{
  "encoder_arch": "resnet",
  "model": "model that answers yes/no questions on an image's attributes",
  "dataset": "photos with spoken descriptions (Open Images, Localized Narratives)",
  "train_examples": 50862,
  "image_size": 64,
  "crop_scale_min": 0.5,
  "horizontal_flip": false,
  "translate": 0.12,
  "questions_per_image": 4,
  "encoder_norm": "batchnorm",
  "encoder_activation": "hardswish",
  "encoder_channel_attention": "eca",
  "encoder_depths": [2, 5, 2],
  "encoder_kernel_size": 3,
  "encoder_stem": "deep",
  "encoder_avg_pool_shortcut": true,
  "encoder_widths": [48, 80, 144],
  "fusion": "prefix",
  "fusion_encoder_width": 128,
  "fusion_encoder_layers": 10,
  "fusion_encoder_norm": "layernorm",
  "fusion_encoder_norm_position": "pre",
  "fusion_encoder_activation": "gelu",
  "fusion_encoder_mlp_ratio": 4,
  "fusion_encoder_head_dim": 64,
  "fusion_encoder_fused_qkv": false,
  "fusion_encoder_bias": "none",
  "fusion_encoder_qk_norm": false,
  "fusion_encoder_parallel_block": false,
  "fusion_encoder_inner_norm": false,
  "fusion_encoder_drop_path": 0.15,
  "fusion_encoder_positions": "rope",
  "fusion_encoder_connector": "linear",
  "init": "trunc_normal_002",
  "residual_init": "none",
  "optimizer": "adamw",
  "learning_rate": 0.0018,
  "beta1": 0.8,
  "beta2": 0.999,
  "eps": 1e-08,
  "max_grad_norm": 1.0,
  "max_steps": 18300,
  "batch_size": 256,
  "epochs": 92.1,
  "lr_schedule": "step",
  "warmup_steps": 1830,
  "weight_decay": 0.0
}
Rows from block 2 of the image encoder of a small model that answers yes/no questions on an image's attributes, named by matrix and row number. Rows with one number belong to one channel. Each number is 500 + 50 x the weight over its row's rms, rounded and kept within 0 to 999. All counts start at 0. Numbers have three digits each.
After each channel's rows are labels from the 100 images, of 14848, where the channel reaches its highest value: "patch colour" is the nearest of a few named colours to the mean colour under the peak. Only what is clearly more common there than usual is listed. The data: photos with spoken descriptions (Open Images, Localized Narratives). In brackets: how many of the 100, against the usual share in percent.
# convs0: first 3x3 conv, stride 2 (encoder.blocks.2.convs.0.weight, 80x48x3x3, each kernel summed), inputs 0-47
# convs1: second 3x3 conv (encoder.blocks.2.convs.1.weight, 80x80x3x3, transposed, each kernel summed), outputs 0-79

convs0.42:543373461561529490459507487490553447473526527381452467495466479498534517468486472529516467502476436625588505423534505485538391475512458445510583
convs1.42:514522573460521435448534508458504521469444540507504481500492475457634476555486456538444486537387553461494542476519483478476482532405557620494497533582435670411497495442489507500432512395481473500575486460499508471475522522510498449420525427
patch colour: cyan (35 vs 1.3)

convs0.66:456559514455500500492379480509569529466495551452412478345511536528504488492487433474499574513459476406429550496532511438478452547535448420524505
convs1.66:457324511433463485476563522494484465489484522417519483489476474427482438421512481446541498455497463569346477442580429484519474487491481464471521467447375500460522464512553524452567558496469472473488478421487501457417525474544447484455406491
patch colour: black (92 vs 16.4)

convs0.12:431547511475569490542490428534541406540435477587456476408415477489528509549526516518512504430407499380469500565482516483494518551478451573581501
convs1.12:511595399469478552509455451531498572450472555545461450582441511376533495427502521528494478517455516575478481475505407545490489480467459565437455449476509472550406553486507536448536663491542526517473385532562437518468484474547445541517526490
patch colour: brown (66 vs 29.6)

convs0.34:487505495545509501538518535557517431480443421448492458442413521399455457552541474379462445478414518571510507534464531442463451524517452512504623
convs1.34:487510427560528515527466458482412422513470443578461487555466591438472455547511477499591489543415553409496498448584458446507527491430501523527458580580477518569466607500522547563412472472521453434435481540504392438503490506549470482439526554
patch colour: pink (25 vs 9.9)

convs0.73:506465493540517401416540435466490538520368569511499519420489535534482475404494477462537539456484517500504555510558484518521373553483380485492519
convs1.73:470509488546395550462596529493560499488429530403535520557476537422485420549512517468438464456566525451397443465486423549523519535420478496457465438498495564476494459504442515603523491509453452528415470478492525475409534463549386459437432453
patch colour: black (37 vs 16.4)

convs0.17:438492418453476442469539511419534550437543481538462485461473493522541555418446458467577586462474504548572504520467495541469513588406412495560579
convs1.17:501518476475462494466483462471471590503436513412486472446484485430585468487508483423464562464461636481473491506498385501485540480446532555436477407528475691529428488435496488464545487535485494482536523485449535471463488453410511483390490505
patch colour: white (76 vs 7.5)

convs0.55:483415528472532437408479559482457463486494549574529526499450518538548447443541487497543397475477551438470540498523449486511534496339469532407453
convs1.55:539509446491512537559481514513546536472553479404523513510508437462435496512523582543515466451475504479563366574472529594441509569420499469409414495443553565455540499419456483553475560476493527429510536526419549502520612411412503532484463472
patch colour: grey (60 vs 31.6)

convs0.78:508485432531420485492457499486454426511434354500535473457406441470492491434480486440533418432487519404464419513457515510454459488441436514502455
convs1.78:612509460475600550510462553478510554536548426469470498441473419530400514481448453451603510523477398505546421398469561491512511533492399481475451447539423476509452551486565542545500493526459421512431549455414498460575530453507536532509472476
patch colour: pink (33 vs 9.9)

convs0.62:468448467450576384410473427519491465447441562433356482456502474550527465443493480497498485468493479467473535498542418449510511521414477421482508
convs1.62:448452428519476446484525523539548481437398518435494479522474530417571483512464531507395560470440487393532476460496485507462505502457464446460442444387444541455532389516478447574479583486511571440562547511522567549455557431450484483406484504
patch colour: brown (68 vs 29.6)

convs0.64:489531454464510364468516392456518484466431518608463502462497488485549466524514504497524538500507548447466560534493515517463531550326488473526575
convs1.64:506525448452440470475540536450436505494391471508525515645480465447465470511578574561530539452563516548523447507466473476595539401364513479482461497457410466575501419474460503568496546553518562467555484556491543484429544522463471468552501456
patch colour: black (36 vs 16.4)

convs0.39:371460442517461501477491457516544409548414496472449442470431501485551493497578441423557507524525471450459497534468459478567479503484464448364455
convs1.39:501428534497488505549437372442494521548547421541547449467600463570515568574464530457438462428477530433582432526514505474419463539430491444448484517487450477549494451550460502481427499465445463462500535490565609549412510559508534543522520411
patch colour: grey (63 vs 31.6)

convs0.5:514418503486518377457436488482494431461496550558481426503477533427492524471536497451468448473511570401433463509484373519487498455420490487414447
convs1.5:511427591439481558587489457499557514484520441401558432502558391561476506498488544409471519509421495490507463499538534528484543573487452423395448457408493545491540473527496481561512513458573448440584535492476544544454585409443509464464454515
patch colour: grey (60 vs 31.6)

convs0.47:452577470411521485417553434511515517502501470530517521458513492533460501441495440512505579464440478536622458591456480556394549487618474521471488
convs1.47:487534445435530506376471386598447521422526546443434474459507460496562505470422457484538481427451541534420468496453432501484499572594503557518400449543481550588509509513470507408513505504473415452414460459466500509455446493536534520440477528
patch colour: black (46 vs 16.4)

convs0.8:517571407466530528516424450525439460505461514524411472410478503488492409504442481548524471452509411374454477478498437424504421505467452552529533
convs1.8:492463459486386453541504448510482490460433467536480529486447536420486562470556469483449516529486392515435495452591478460505482412502438500413448483534422434450476465528576480408586599497459527515543445529495540404501413470545412478509567507
patch colour: brown (66 vs 29.6)

convs0.0:429531495490435542480469507461563542468515482368431456356495498534522510487465470454508585510522456471427545493536525441458481570507407438539459
convs1.0:531385581429525479480555513468553472477560431415526434510546440528456508473543505454524539463523442497402502431599468491553510469483462472482515422469358514492537475502601525434590538512470426545505521415467531494455554474564480467536425490
patch colour: black (65 vs 16.4)

convs0.53:462479475488515336514613475600550522503473520487487505474409478444534459501475467479487532493484602569602515521496534477449504515595481486503448
convs1.53:497451372416547542555548490523457408499474510598428478485472505500547419532425424495476515434475544480497467515450574467522574570479431575529534557540463557500546484500474592512523535551514567476457433438496591591441451527555469456444486480
patch colour: pink (25 vs 9.9)

convs0.58:334495479533488467527449369471499412501527549470443481435481570451509434561536519471477430492466461466425473469501551419524515457486494512467480
convs1.58:512461462502518442509499481475493460565393551512485488470445534437421506540461514509504502456464401443509482489496516409444542391425507351428460530449466426508457500510551506523491631522526534391472446567534468455451496489423424533457490492
patch colour: red (36 vs 0.6)

convs0.26:564459545590537536427511516536529502535442461508590447389472455487494453434616475406497420494471476456532469589446519528496444494507502446528534
convs1.26:454558475545513524551480510509449392526447439593456507534510552520481431488533491512502500533492560433552459495550479543522507585408427538513550544475591450557466616524520599570401512505529450517430484518543427537473475568571519430598498476
patch colour: grey (62 vs 31.6)

convs0.60:461459481443446460359480526488518394505533397503498466457512360507519440456508502462535426455474557456446507520555452513529527514474425510473461
convs1.60:597472510467581474461452587512477565432607517499531553484475414531413520465397531484538476450474394460545425480468587544504508529557515497430416521481478526556542487402471495501446529454506445512416508412434513528518576514450491521488431475
patch colour: grey (69 vs 31.6)

convs0.59:435448479519426349486489441475516499412498431462596480420366460537502481462562504434487552484477466513557516498504537502449512561517459505511498
convs1.59:554502551453633511491522552494522489500585501531475522471491456479543452512479503482463493391497604381461462506609469465509577525442512543491483491548495559612449535507496570583483412560491405538396552492501513544553513520578514447480491516
patch colour: grey (67 vs 31.6)

convs0.52:533476481542502552532519421422616460455549455495420489565597518463455520488526624450451460524543521604505496519488510502502463454529481471603471
convs1.52:590471489414592483563468578463496474486476506511469413483490544503586524441481492501597427548503492474462657467512468474487550437459523520462504428533426556493498562465613500394532508477490495504468502522486455454469541462549609461454459430
patch colour: orange (29 vs 0.9)

convs0.2:459560501445461508507488530472495514482544430477457526451616451527413466419407481413539534443514528495451488548487378441484447540563443527563507
convs1.2:480439477447513533567524607547466451429574479520497496526521495541502497406412486472554532510511470432435490439499479506515488563590454503500454426491458519488506511397613502400568491463469400527436465385462488480487476423553571460479466428
patch colour: grey (62 vs 31.6)

convs0.20:499465414512430520479523541482427451481488437532485495483446490520592578406429429532494442432531503468484503539488569466374460483523392536478466
convs1.20:516589493488521469494570437476458554540542539441492421479513403476511577503547513490529503496523447470559452498380454384467541457440477529485503480464496490395479608483440541490369518562431377517565511519432511534509512468545558491522475470
patch colour: brown (61 vs 29.6)

convs0.21:486483488451501533460452554497488509476557502455497566509526481524475486529505520507579532451496464515530245474414464455449452485477506482520500
convs1.21:487530498460512476470455445473521475463428391473505468519509483514554530413408462474538498574492452553485495452597500496489477552511461473362355477467462535546479520486564528522469588602507462477473559495472604398479439445569482485517520450
patch colour: black (64 vs 16.4)

convs0.22:492535463439523436516488481536509482477486548583498500519485506479555514470534550513506475517548452431512552473482508470497594472290520516626551
convs1.22:528547497398461503540507506471480507489450539458459541620502460452545481530617592526478547554531610496561447542514451475513500393496490458415502482506511493560529482475561484511540530514471621514606503547467589516419507482405501506588536536
patch colour: brown (68 vs 29.6)

convs0.25:492496447500454441467587400492523423556418544514507463451450605413468480484549461468464539463435493459539517520512524496502394550543433484438576
convs1.25:447490482516512521456520397470487519597457579515491513537463552437472493479538513468474468486538514444441441500399434410487498460467506497483470427561414482540402523507363544598469518475433439384445473495532461447469492556479543429447441485
patch colour: black (41 vs 16.4)

convs0.10:629472562462592476457510560572434591566478479508549521503475462616431496451477479451533507548509543454514480518482426418470514506583537510493503
convs1.10:504518477513493573484578470498464411458545478435504454532539463524492486397448481482496531595456539479527465469497504544535440628575428523541462553343555483397465480504536524518466469533496440426470489488488551539434548456403439439544549483
patch colour: grey (64 vs 31.6)

convs0.35:491579478547460466467513385474582436453472403481504439450459516433484565520534505474483552461441433507460502539468553506447497549429429529619517
convs1.35:506528437413564503577481447519478548529457466499513381491516546437544493537506510463507538554512604505495525427486463491465508405417390551487442404568375537550422571482551596496593520538497471523478524479486425462515522505513496493558470528
patch colour: brown (62 vs 29.6)

convs0.1:478451526579545527480476467541577414605507522413448611615526465557474515585456502492556525532465535486545465534456523461480483491541581475480543
convs1.1:483579605428448555506491472505466452390499488521455410508542527621558442532383495558546472597456540456544531500497526503493567564452458455510545548430490543470468440480544554429450530446535483477502471496502486556453555425458505438497425565
patch colour: pink (35 vs 9.9)