config.toml
horizontal_flip = false
encoder_norm = "batchnorm"
fusion = "prefix"
fusion_encoder_width = 128
fusion_encoder_norm = "layernorm"
fusion_encoder_activation = "gelu"
fusion_encoder_head_dim = 64
fusion_encoder_drop_path = 0.15
batch_size = 256
epochs = 92.1
Rows from block 6 of the image encoder of a small model that answers yes/no questions on an image's attributes, named by matrix and row number. Rows with one number belong to one channel. Each number is 500 + 25 x the weight over its row's rms, rounded and kept within 0 to 999. All counts start at 0. Numbers have three digits each.
After each channel's rows are labels from the 100 images, of 14848, where the channel reaches its highest value: "colour at peak" is the nearest of a few named colours to the mean colour under the peak. Only what is clearly more common there than usual is listed. The data: photos with spoken descriptions (Open Images, Localized Narratives). In brackets: how many of the 100.
# convs0: first 3x3 conv (encoder.blocks.6.convs.0.weight, 80x80x3x3, each kernel summed), inputs 0-79
# convs1: second 3x3 conv (encoder.blocks.6.convs.1.weight, 80x80x3x3, transposed, each kernel summed), outputs 0-79

convs0.61:472522481486535573488502503457495519474469521492518518518523481520547494521561498492534501511517540543520480511485497473527516524490487503476540515563497528511471454503492459504507502493485494495512493511552510493495477482486486521504541523
convs1.61:468490477516447476492467481471479507470493474483485505462490522508471488469482487508494482522467471478504485474461471480511456485516495543477469522463505459473506508510439483478501505457486477466489489491466515460482477478524464489506478450
colour at peak: cyan (47); white (30)

convs0.4:553497472498496469470517478477474521486500498520506465505546468494537485498494491530503502470466442477479473460491496508491481510489500540476537455505505483466452507490530503483494455498475494478485531523455482492483540497528514513506472446
convs1.4:501497546463496490493481511509503517458515476515494461474522539478516478484503510479529495474471486433516492536542528526482488523541501484509453534525492472510513476469490477523477474510512464544477520510507499511523497542441512491464494523
colour at peak: black (55)

convs0.77:479542474455519536490483514489503493545488518490535514525511494489522494496549469457500489486523503533492498492498495458536499512516503489528531496525508534524459470484528481502505507510496500497504454504581483531492504478483476484466571500
convs1.77:457471460529455485473473488471487451479494473492486530493487507553486524467489477544483499519449475488473479458484475504524485485469475506476489514487474492512457501501458474512463519501482474465509482486478554492483480479497495481501463492
colour at peak: cyan (43); blue (25)

convs0.52:475535517497477500492474507475510494504520533470538536492509481497525501479521465480532447487532510549476508470508497450527473487536504502493539493499496527526442488471508439497496542482500480515509494498527506504487526496460478483452539522
convs1.52:480481496556463459504481521486470509484497508476488514486515515510512547498461523546494507511448509466501454458496491504486471488519509459486463480486472498527438514465474466524471537507496510521508514510498533503503505457466502464481473500
colour at peak: cyan (42)

convs0.37:455514453511507471453523527509525498495487534486508478497515508481502466492530494482468499478500454488473471420483481539463509514536507484514482467504497472492508558463526507520494456517476504515501484494492503527472520461486542503491523515
convs1.37:497495480509514496506515527521507503518504505517522502530527569496487508518513444535531503483476550522539476540553512536482489485516473527533472481531515456546534549515475484514488486502467494526480523487494508502556502502472507492514487500
colour at peak: black (51)

convs0.36:466530479502542564476476514456503508484472499485535507526523498516536488546542490462526508486507520517492507487466512448533506545494499501524525499543521542527487484481490484530506513505478492480491464502548514483478506490485470509505553518
convs1.36:445482466514478491465463479471472485486490475478486505481478496513482505467460471508477470548472461491487496477473474488527487471485479526498478528469486467492495520531468460463477508456467478491520488463467506487483469472515480480494460474
colour at peak: cyan (53)

convs0.60:463529503499549562483489519464489496479487493489532507522517495508535487536532482469503511459505507518489514492461524451526505533486513482526538486534531547530473493472495488530511517506446502506483473505553520499481511488492483493501552520
convs1.60:451470474500496490464482482486461471481482475495495514482491481514481508474458481504486477533479461472469501480481491496524495471497479503485469547484466474489487516525474470468485509453482476483535475462458515484456481480499461471480449471
colour at peak: cyan (48)

convs0.70:460514504539528539481464526446488486499482525467508529520515479520532521515555503487525492534499511517489491497470506466497495520479527491508501463531522538521440471460512468516510525508482511485472484509546520489502507475475482499517554531
convs1.70:484482480501473489473476465481501502491460481475475504483491477497463519486456496500475473524510467487480487499486466493518479480493472517469486564472475474492488518499478455488497536492464447490522485472485537464471444484525510482451481467
colour at peak: cyan (49)

convs0.14:475515487496540564464474517455501518475476509486525513515513504516555479534543479480524508497496522530491493507461500438528504538502484523504526493538516555527492475504473475529516509493517495477500476487543497494479505506496473519500550524
convs1.14:477491467501483480486468468464478473476491473489482477474479491513484493464471461504467463545472453501489490475473476467512487469493479514487472491468493450499486511529464472473480489450475471486503505463456529470493468481511455506502483481
colour at peak: cyan (53)

convs0.23:480523491488547555461493511469502499467483486490532497509517504521539477527535465471501516457503513509494503496467512444536520536504507479528520502552517538540483491495497506513512493505466503513485440506559514479470511478487480502491537511
convs1.23:441475455508495493464479491485462444487494470489484504482494494516485502485462482516482478539466476445480499482491498487519500464493470510498469529484476474490487498524474471464487500457480482494518476474477508497479474480509450469480438476
colour at peak: cyan (54)

convs0.22:467532484501543552463485504468522505511496498492525506523514505506548495522536462451525500488511520530493499490466517436534508531506505496528524495541518541524467485480490494515512502516484501489480441494552495500481510481487471505489552513
convs1.22:468473453519481486463471469462471454474483461486480516491482488526482510473470483513459484529464470473480489475472486472531485474478474513487479508481476476498473506510465470472461512467490484451525495481478514490488468474501474465482468492
colour at peak: cyan (50); white (25)

convs0.48:471531470490537553463480519466496498489483484486533515521523496526530499533545494481504519518498505513466507491471510441527513538492507497533507486543519541515489471486508480540503518498440501485468474519546525488493513500481496498520558508
convs1.48:447481495502492482470485482485483487505496489475495521494492473515478498489465469489487463534484478465469492473500485499519502483490467540484494549484472478493484511534492462477485505461467432509520472463474499478482465484511447474480451461
colour at peak: cyan (50)

convs0.29:469503493516481507519479508490493542478443477487534505523465503486526534546485487493535484521519539492476489506460502523494480500474473494490530520496529531485521478484424507515505491451468533503494469472480470493539520521519470512477547507
convs1.29:516513504504502478526498469475507492483500480495502482457456473500510453488490487461482488515515498537488507510475475494544504460476510553495502517447522497471523488544487478453520477449479469496493499467509518438501533497540455503529508489
colour at peak: white (36)

convs0.6:475520486518520569490494526483487504521500534488519521509522497518552495488563501465532471525512529552509488501497491476527500508493516516491549503529508539504463467480512477476514519516496515500505486520570506522479511502499499509483563536
convs1.6:474490452514436468494475487478472476468473468499477529488481513516455511455468490523464486501487480500495478489470483488508470482496473506468487497462487484485474498501457471512471541506480469479499485492465553476462460487503478491493472464
colour at peak: cyan (41); white (27)

convs0.11:458512511502530554510455507478499494554503512503518509512507453534543515507556503495504476480514511546523501493490524460526496546495527470499534507533518538544482498461520496508503491515481481511506470498549491532496462497489488505498547521
convs1.11:466463471512465489492452495495477459481466479495455533483508481510451514476479488524512472501466453487487493482469467479511457462487492492495487505472479473506507524472445477479467512482480479464486468498477539483494475481493518477480462477
colour at peak: cyan (46)

convs0.58:477533472508547569489473532456525508499485528477507512501519503515558498515554491484517500519495518535487492506466498455524512531483503513518519496528516549509458471477486470501527501507498501496500496508544491499475527496494481532489561534
convs1.58:478488462509471470495451461458486477463476463499479495488481496503483496462470472502465456520480464490488496491462484476507469471495464495467486509460483467499478512497452467495465506479472463481492490473462535461485462476504488505487481482
colour at peak: cyan (47)

convs0.27:462477514526504481504487490479464511537513488427454539500445458529498509512519496481494479500503503508480493498478529493434485483481500498524482467521513486555480491483513511506506507480482508480492442476465501507497468495458445498510491516
convs1.27:465520498470525461509492516516532504506500533453450496499499449465457480537495488476501459472506526497494451481519479529478506488455461519504485497500514501498479492505503495522504509514474497533495472493500523473507487530558485485434491452
colour at peak: white (30)