{"train_examples": 50862, "encoder_kernel_size": 3, "fusion": "prefix", "fusion_encoder_width": 128, "fusion_encoder_drop_path": 0.15, "residual_init": "none"}
Rows from block 4 of the image encoder of a small model that answers yes/no questions on an image's attributes, named by matrix and row number. Rows with one number belong to one channel. Each number is 128 + 32 x the weight over its row's rms, rounded and kept within 0 to 255. All counts start at 0. Numbers have three digits each.
After each channel's rows are labels from the 100 images, of 14848, where the channel reaches its highest value: "peak at" is the part of the image that holds the peak. Only what is clearly more common there than usual is listed. The data: photos with spoken descriptions (Open Images, Localized Narratives).
# convs0: first 3x3 conv (encoder.blocks.4.convs.0.weight, 80x80x3x3, each kernel summed), inputs 0-79
# convs1: second 3x3 conv (encoder.blocks.4.convs.1.weight, 80x80x3x3, transposed, each kernel summed), outputs 0-79

convs0.26:180167052075138070116133154151125132159113141127123152185154119103127118121149144104118093128097101096091122101165168129168103162099058148131154111196111161177165122083179109169122093167116089139048139164104126168113156123114122103103183141
convs1.26:075109098096081149155163104112139093153164113136172095132127087155138118149150193143110108098181116091066144149130099071177191177087084086147109161167114139185119098134080099099105117153111141102129115134178169114148156085067084110139130129
peak at: top left

convs0.15:117097045102165157173159133151119085063127120137140162119146114095184122117138118149093167101139134162073179088077166159152149146077105137139124107107139135137143139149167188112162117104141134128127046146113124169032161114130084170131131145
convs1.15:140096122133156065094071117086105136053114075102105099149104183101177092090121120102123107125108096157137140143124140164111085144124111171154106103063109109093129167116132128224150136107073132078113148159114080131105105184168162095144158122
peak at: centre

convs0.47:094111117092124119114156064117125081102070092149068155161107141133125110109090091093109087103087099117106191136147130093121130191135102059158131112127137110130136132146133145155111129089153103080150018106112128150084116103140064106111162074
convs1.47:116173126143180155149118127130139079090132122116134130178167095099164114116146056143209103110102177172114138139160155172121128174148149119102094077128126107168054112165130154172165211127104109176110132152081134128107174153099128084113163127
peak at: centre

convs0.65:105116132120137162183105154144142103115140085127124119101134118109107119106137069153134131047094128137101154133095185141133120130100045098142185083129128110082090065125149175108143126078161148162137094117111104163062165137113054074089081118
convs1.65:092114154121138125081151120127132129125083114046102180156084113155165091065126110107171087119104169095125121133183203121099159058102125136130158119117093139143144110096130099226145150101126147115143149125096107168116163139177093148076109155
peak at: centre

convs0.2:128132175132096170122082132101119090109135173107161167189122142076176128117123089142129106118086132074102117130180117101120188131202098123194140115178103122106138111066161150131103134099133085161117088143175113128131065101181150137131188083
convs1.2:121148144185130158152167074093150129147132128090112126144128128108129168153149205187097146066169169111137143104133090074142198172169107093078113131177150112121131046130122115130141172128145111126146133132164113146144192105094091070147098165
peak at: bottom right

convs0.42:192179117078111098140144143203119125111095088153126143159143148095135078113133148071070129133102113083142106130112180159155103139013094121130136140170163108135176118095178128133135077172111135145145067147134127173110153148110150092117147126
convs1.42:036115107093088081154146102074120076111188135096137106136128117114103113153150165139106125121139092066135156105122068115158182155129114095169082126173125164114095105131103135108066133125134173072080122155176152141126106107080081080106130161
peak at: top left

convs0.54:149124132104107091143100122112173137119171061133127176118128117055146133092056074135096126128099078138082128118137201170083141117107122122145147057144064133115123109051163109123119111119149133147075164126097105110184133179131114175131162136
convs1.54:126084132129153116111108123119087163123097142151154103105113179120198113119131152082094076128131064097102141137158120092135113161123134204118098172157069098082162148081148097104121077121113117096083157089077078075148201168169124118137137108
peak at: centre

convs0.49:111148176101065123114048179142119041125103124118156134100120064133091152111111122121083121108177149107102167151130153103147116095061135131126163126130147115082126138102121142107138038170071119129131174117097092131116127186090180141117113158
convs1.49:098158157108109065169190135131191090169150103156117152146132164168148168165134145146084147135136167108144112084155092162092145209074081135117150160163124154127137106092171116126131069150200168133063143143143143084147117086118119117144125156
peak at: bottom centre

convs0.39:115124107093163196143105169120140084121135072144106098112130084098107108105086068197147142093082134058106122132122136137137134117134071110164143132115116085101076081103156190129153097117141128160110114118088062127119095104199130112089105066
convs1.39:132184131164101168068133116123187140138093109065094156164091149099124105070134120168144095120135126080115146119180147120083156096064081075109125119084069124125164096112116098162165161093125137136130168158079124156090151089173139108094078119
peak at: bottom centre

convs0.24:180131100122092086120143149179137144075105083090127134146114108111104086130118162084092124132118120050115114078096164148123132130020099128150084164190150120147182127115127118138129118169134149146133064147088143114100170107040121101111126133
convs1.24:036128119095073077105145135074146057096161121136135098092127132119110101156118186125115100101143101073125123137118078125146199148134094101209116077138137181113109095144089107112054139103117146098102141140172146105121111117131086101135110146
peak at: middle right

convs0.73:139100064130102164162150081100144102186112130161136150140144138160083168117130088116039166176134106180127163091131155110117112151136128143156133150136159113137198153217135118147179136153136149099072123151132155100119131117191150179182103107
convs1.73:113119122152108099072084135116068112101108124071112132164142109091080082076111099092167127093110107105028146148157105131101100084073106126106142132055103103193147088146125111137105102101101090125164118140098065106099084118142111098127150125
peak at: bottom centre

convs0.58:101083069151150116156151077109167078083141095161156127122142118119101163130124087127047195088136124164114165097116176148187153131150097153215170135104139130100144141170116172099120131122161127142092107141142144170069163101164105158170118128
convs1.58:130116135150109110082067106096138124111146067089069087167117131083117080092123119090182103151093109105088139138143132128094075115108078115153146087085143064117137155154157129205164117105093122061124137132075079151118111164159101091122176126
peak at: centre

convs0.33:153149119117158156141117174159123068118116158126100138154099126123149113105132098133189104138061128111083122077131138142083135150165102094146077107181120131143120142150144180145128116115143120125139075123054151100078079028199078110107163097
convs1.33:142163113170089174138163060079172124099126081109136075103106097128100115151141135172129103098182131132124109097137115085118168164112099111032066087147107129116108064124100111140134183131117087145176150183100120117119189131095124131109087135
peak at: bottom right

convs0.57:172151161129103133221166170151149149137130152069144132097115130152159107121195214122124142130107140169112127112104084135103148140068153106096094158115178135109144148143148146137160073170098125140175123171132129114065167130077154156124196138
convs1.57:052110063121086105122122091116095082091115129165089103083129134142085133126117145157103118125115125085121089107088149162150126107123116106170081102149112186084083125194143166108095142140109151042104133161151175127055080119160168153119136143
peak at: top centre

convs0.71:127130151148087097147099179178130152134135126103101138130109105116103128139122136083194102137086119143103120135194164155083188122173116064122156166148088154097163090173129132128114088137098101113157119126104204101056127073096048148102128155
convs1.71:123137129160101106170115090042166128093102057088109091137094130095093139080059129142147146125095139133113106114137135095105101097153137101135071097109123145145128051091127107145145154139086085122131208145051113133143126106154164172113088098
peak at: bottom left

convs0.74:087088048084139148158170131152169094126118139149148124115162128087157137124134085159114193130165108124114149056064168150156154151164079115186105118131133108138164154170158163113167103128131141156052087140133155142088172080168111149102107118
convs1.74:166107118133116111080095098069111149080133084064106125162115148098106093082128118097148126133111118169091133131135081149084063123076069134138082099109089049108111134105120123181131112105083118104123133176117061104064125167173151099124119134
peak at: middle right

convs0.55:148128162141062071125088051076101159052132109166155123102094136163137165159164110090110154099181120146094108132115168099128169109132069144130163124145135125080153101118084111144113143143147116086147135129148176145103150098062053132147129174
convs1.55:134165160099123116086167115118159105122165115099105056114148157129092088139117168024115139093138153075141093120128110132094123171172075111141106048075140143103151156111104145153123089148087155182122127080083079151117140154138105165116146091
peak at: centre

convs0.36:122102047098144140157072126096108096175191122126119129117187124153082131146132145114117147125071089099081131137152130108126101077092159048140103148118057055161145124101139123114100133095174148152059141132137070129132129146149139179101134108
convs1.36:127148168121038086124121113158143169135080109125160189116172128131169114128143148170101107066119150139154193178198139117128148108095135129132091175092129129111112125130124115158105159101148106057204130154132126128138144138215146113093096098
peak at: middle left

convs0.38:079094153171130062076099114106145090144175127124116161167085099115056144111064147137128049099130125113127119124143169089118092149129119132182170125154104125125112115060162094153128120110146136120120157120093058141139053135085163093091100117
convs1.38:114114132103125090122124123152134079165130082163176206211125097100141157126163109182103082130121133134114095120139123140129101116165083124149112130140099068114082141076139126161125124167162123073043109105142122095143121167107092039139157158
peak at: bottom centre

convs0.76:110081109139130124184177103112127081093111130176171111121133145116139122145140102144085162149138130228139166112151133171159159150153135143174142143092171145101130199199132141093167075126131168139142143124189163153116174104163144189168130164
convs1.76:109077106140137139112090136112104104113114083102081100174142155084042103090092133091135122112101097105005130128139122136101064121092086140128131097059103069136160136133133130156116081141122110105123125160092072112103094141124106100137166142
peak at: top centre

convs0.46:128164147142104178174102169166129059134119125136057101090114095128103078099119073113143028105097152119110139149069099124096154151136069103082143111123157124099107146129086167148104129173138129135142075119118153108108068125177125145073135098
convs1.46:122164103119075131120155119132172075116109081106114078157111127120068116078111092158105102159149150103141067086154132155120191168109111091065125136147119202140129059128129132126146142136138132186155180175079140099115118061137157136087095113
peak at: bottom right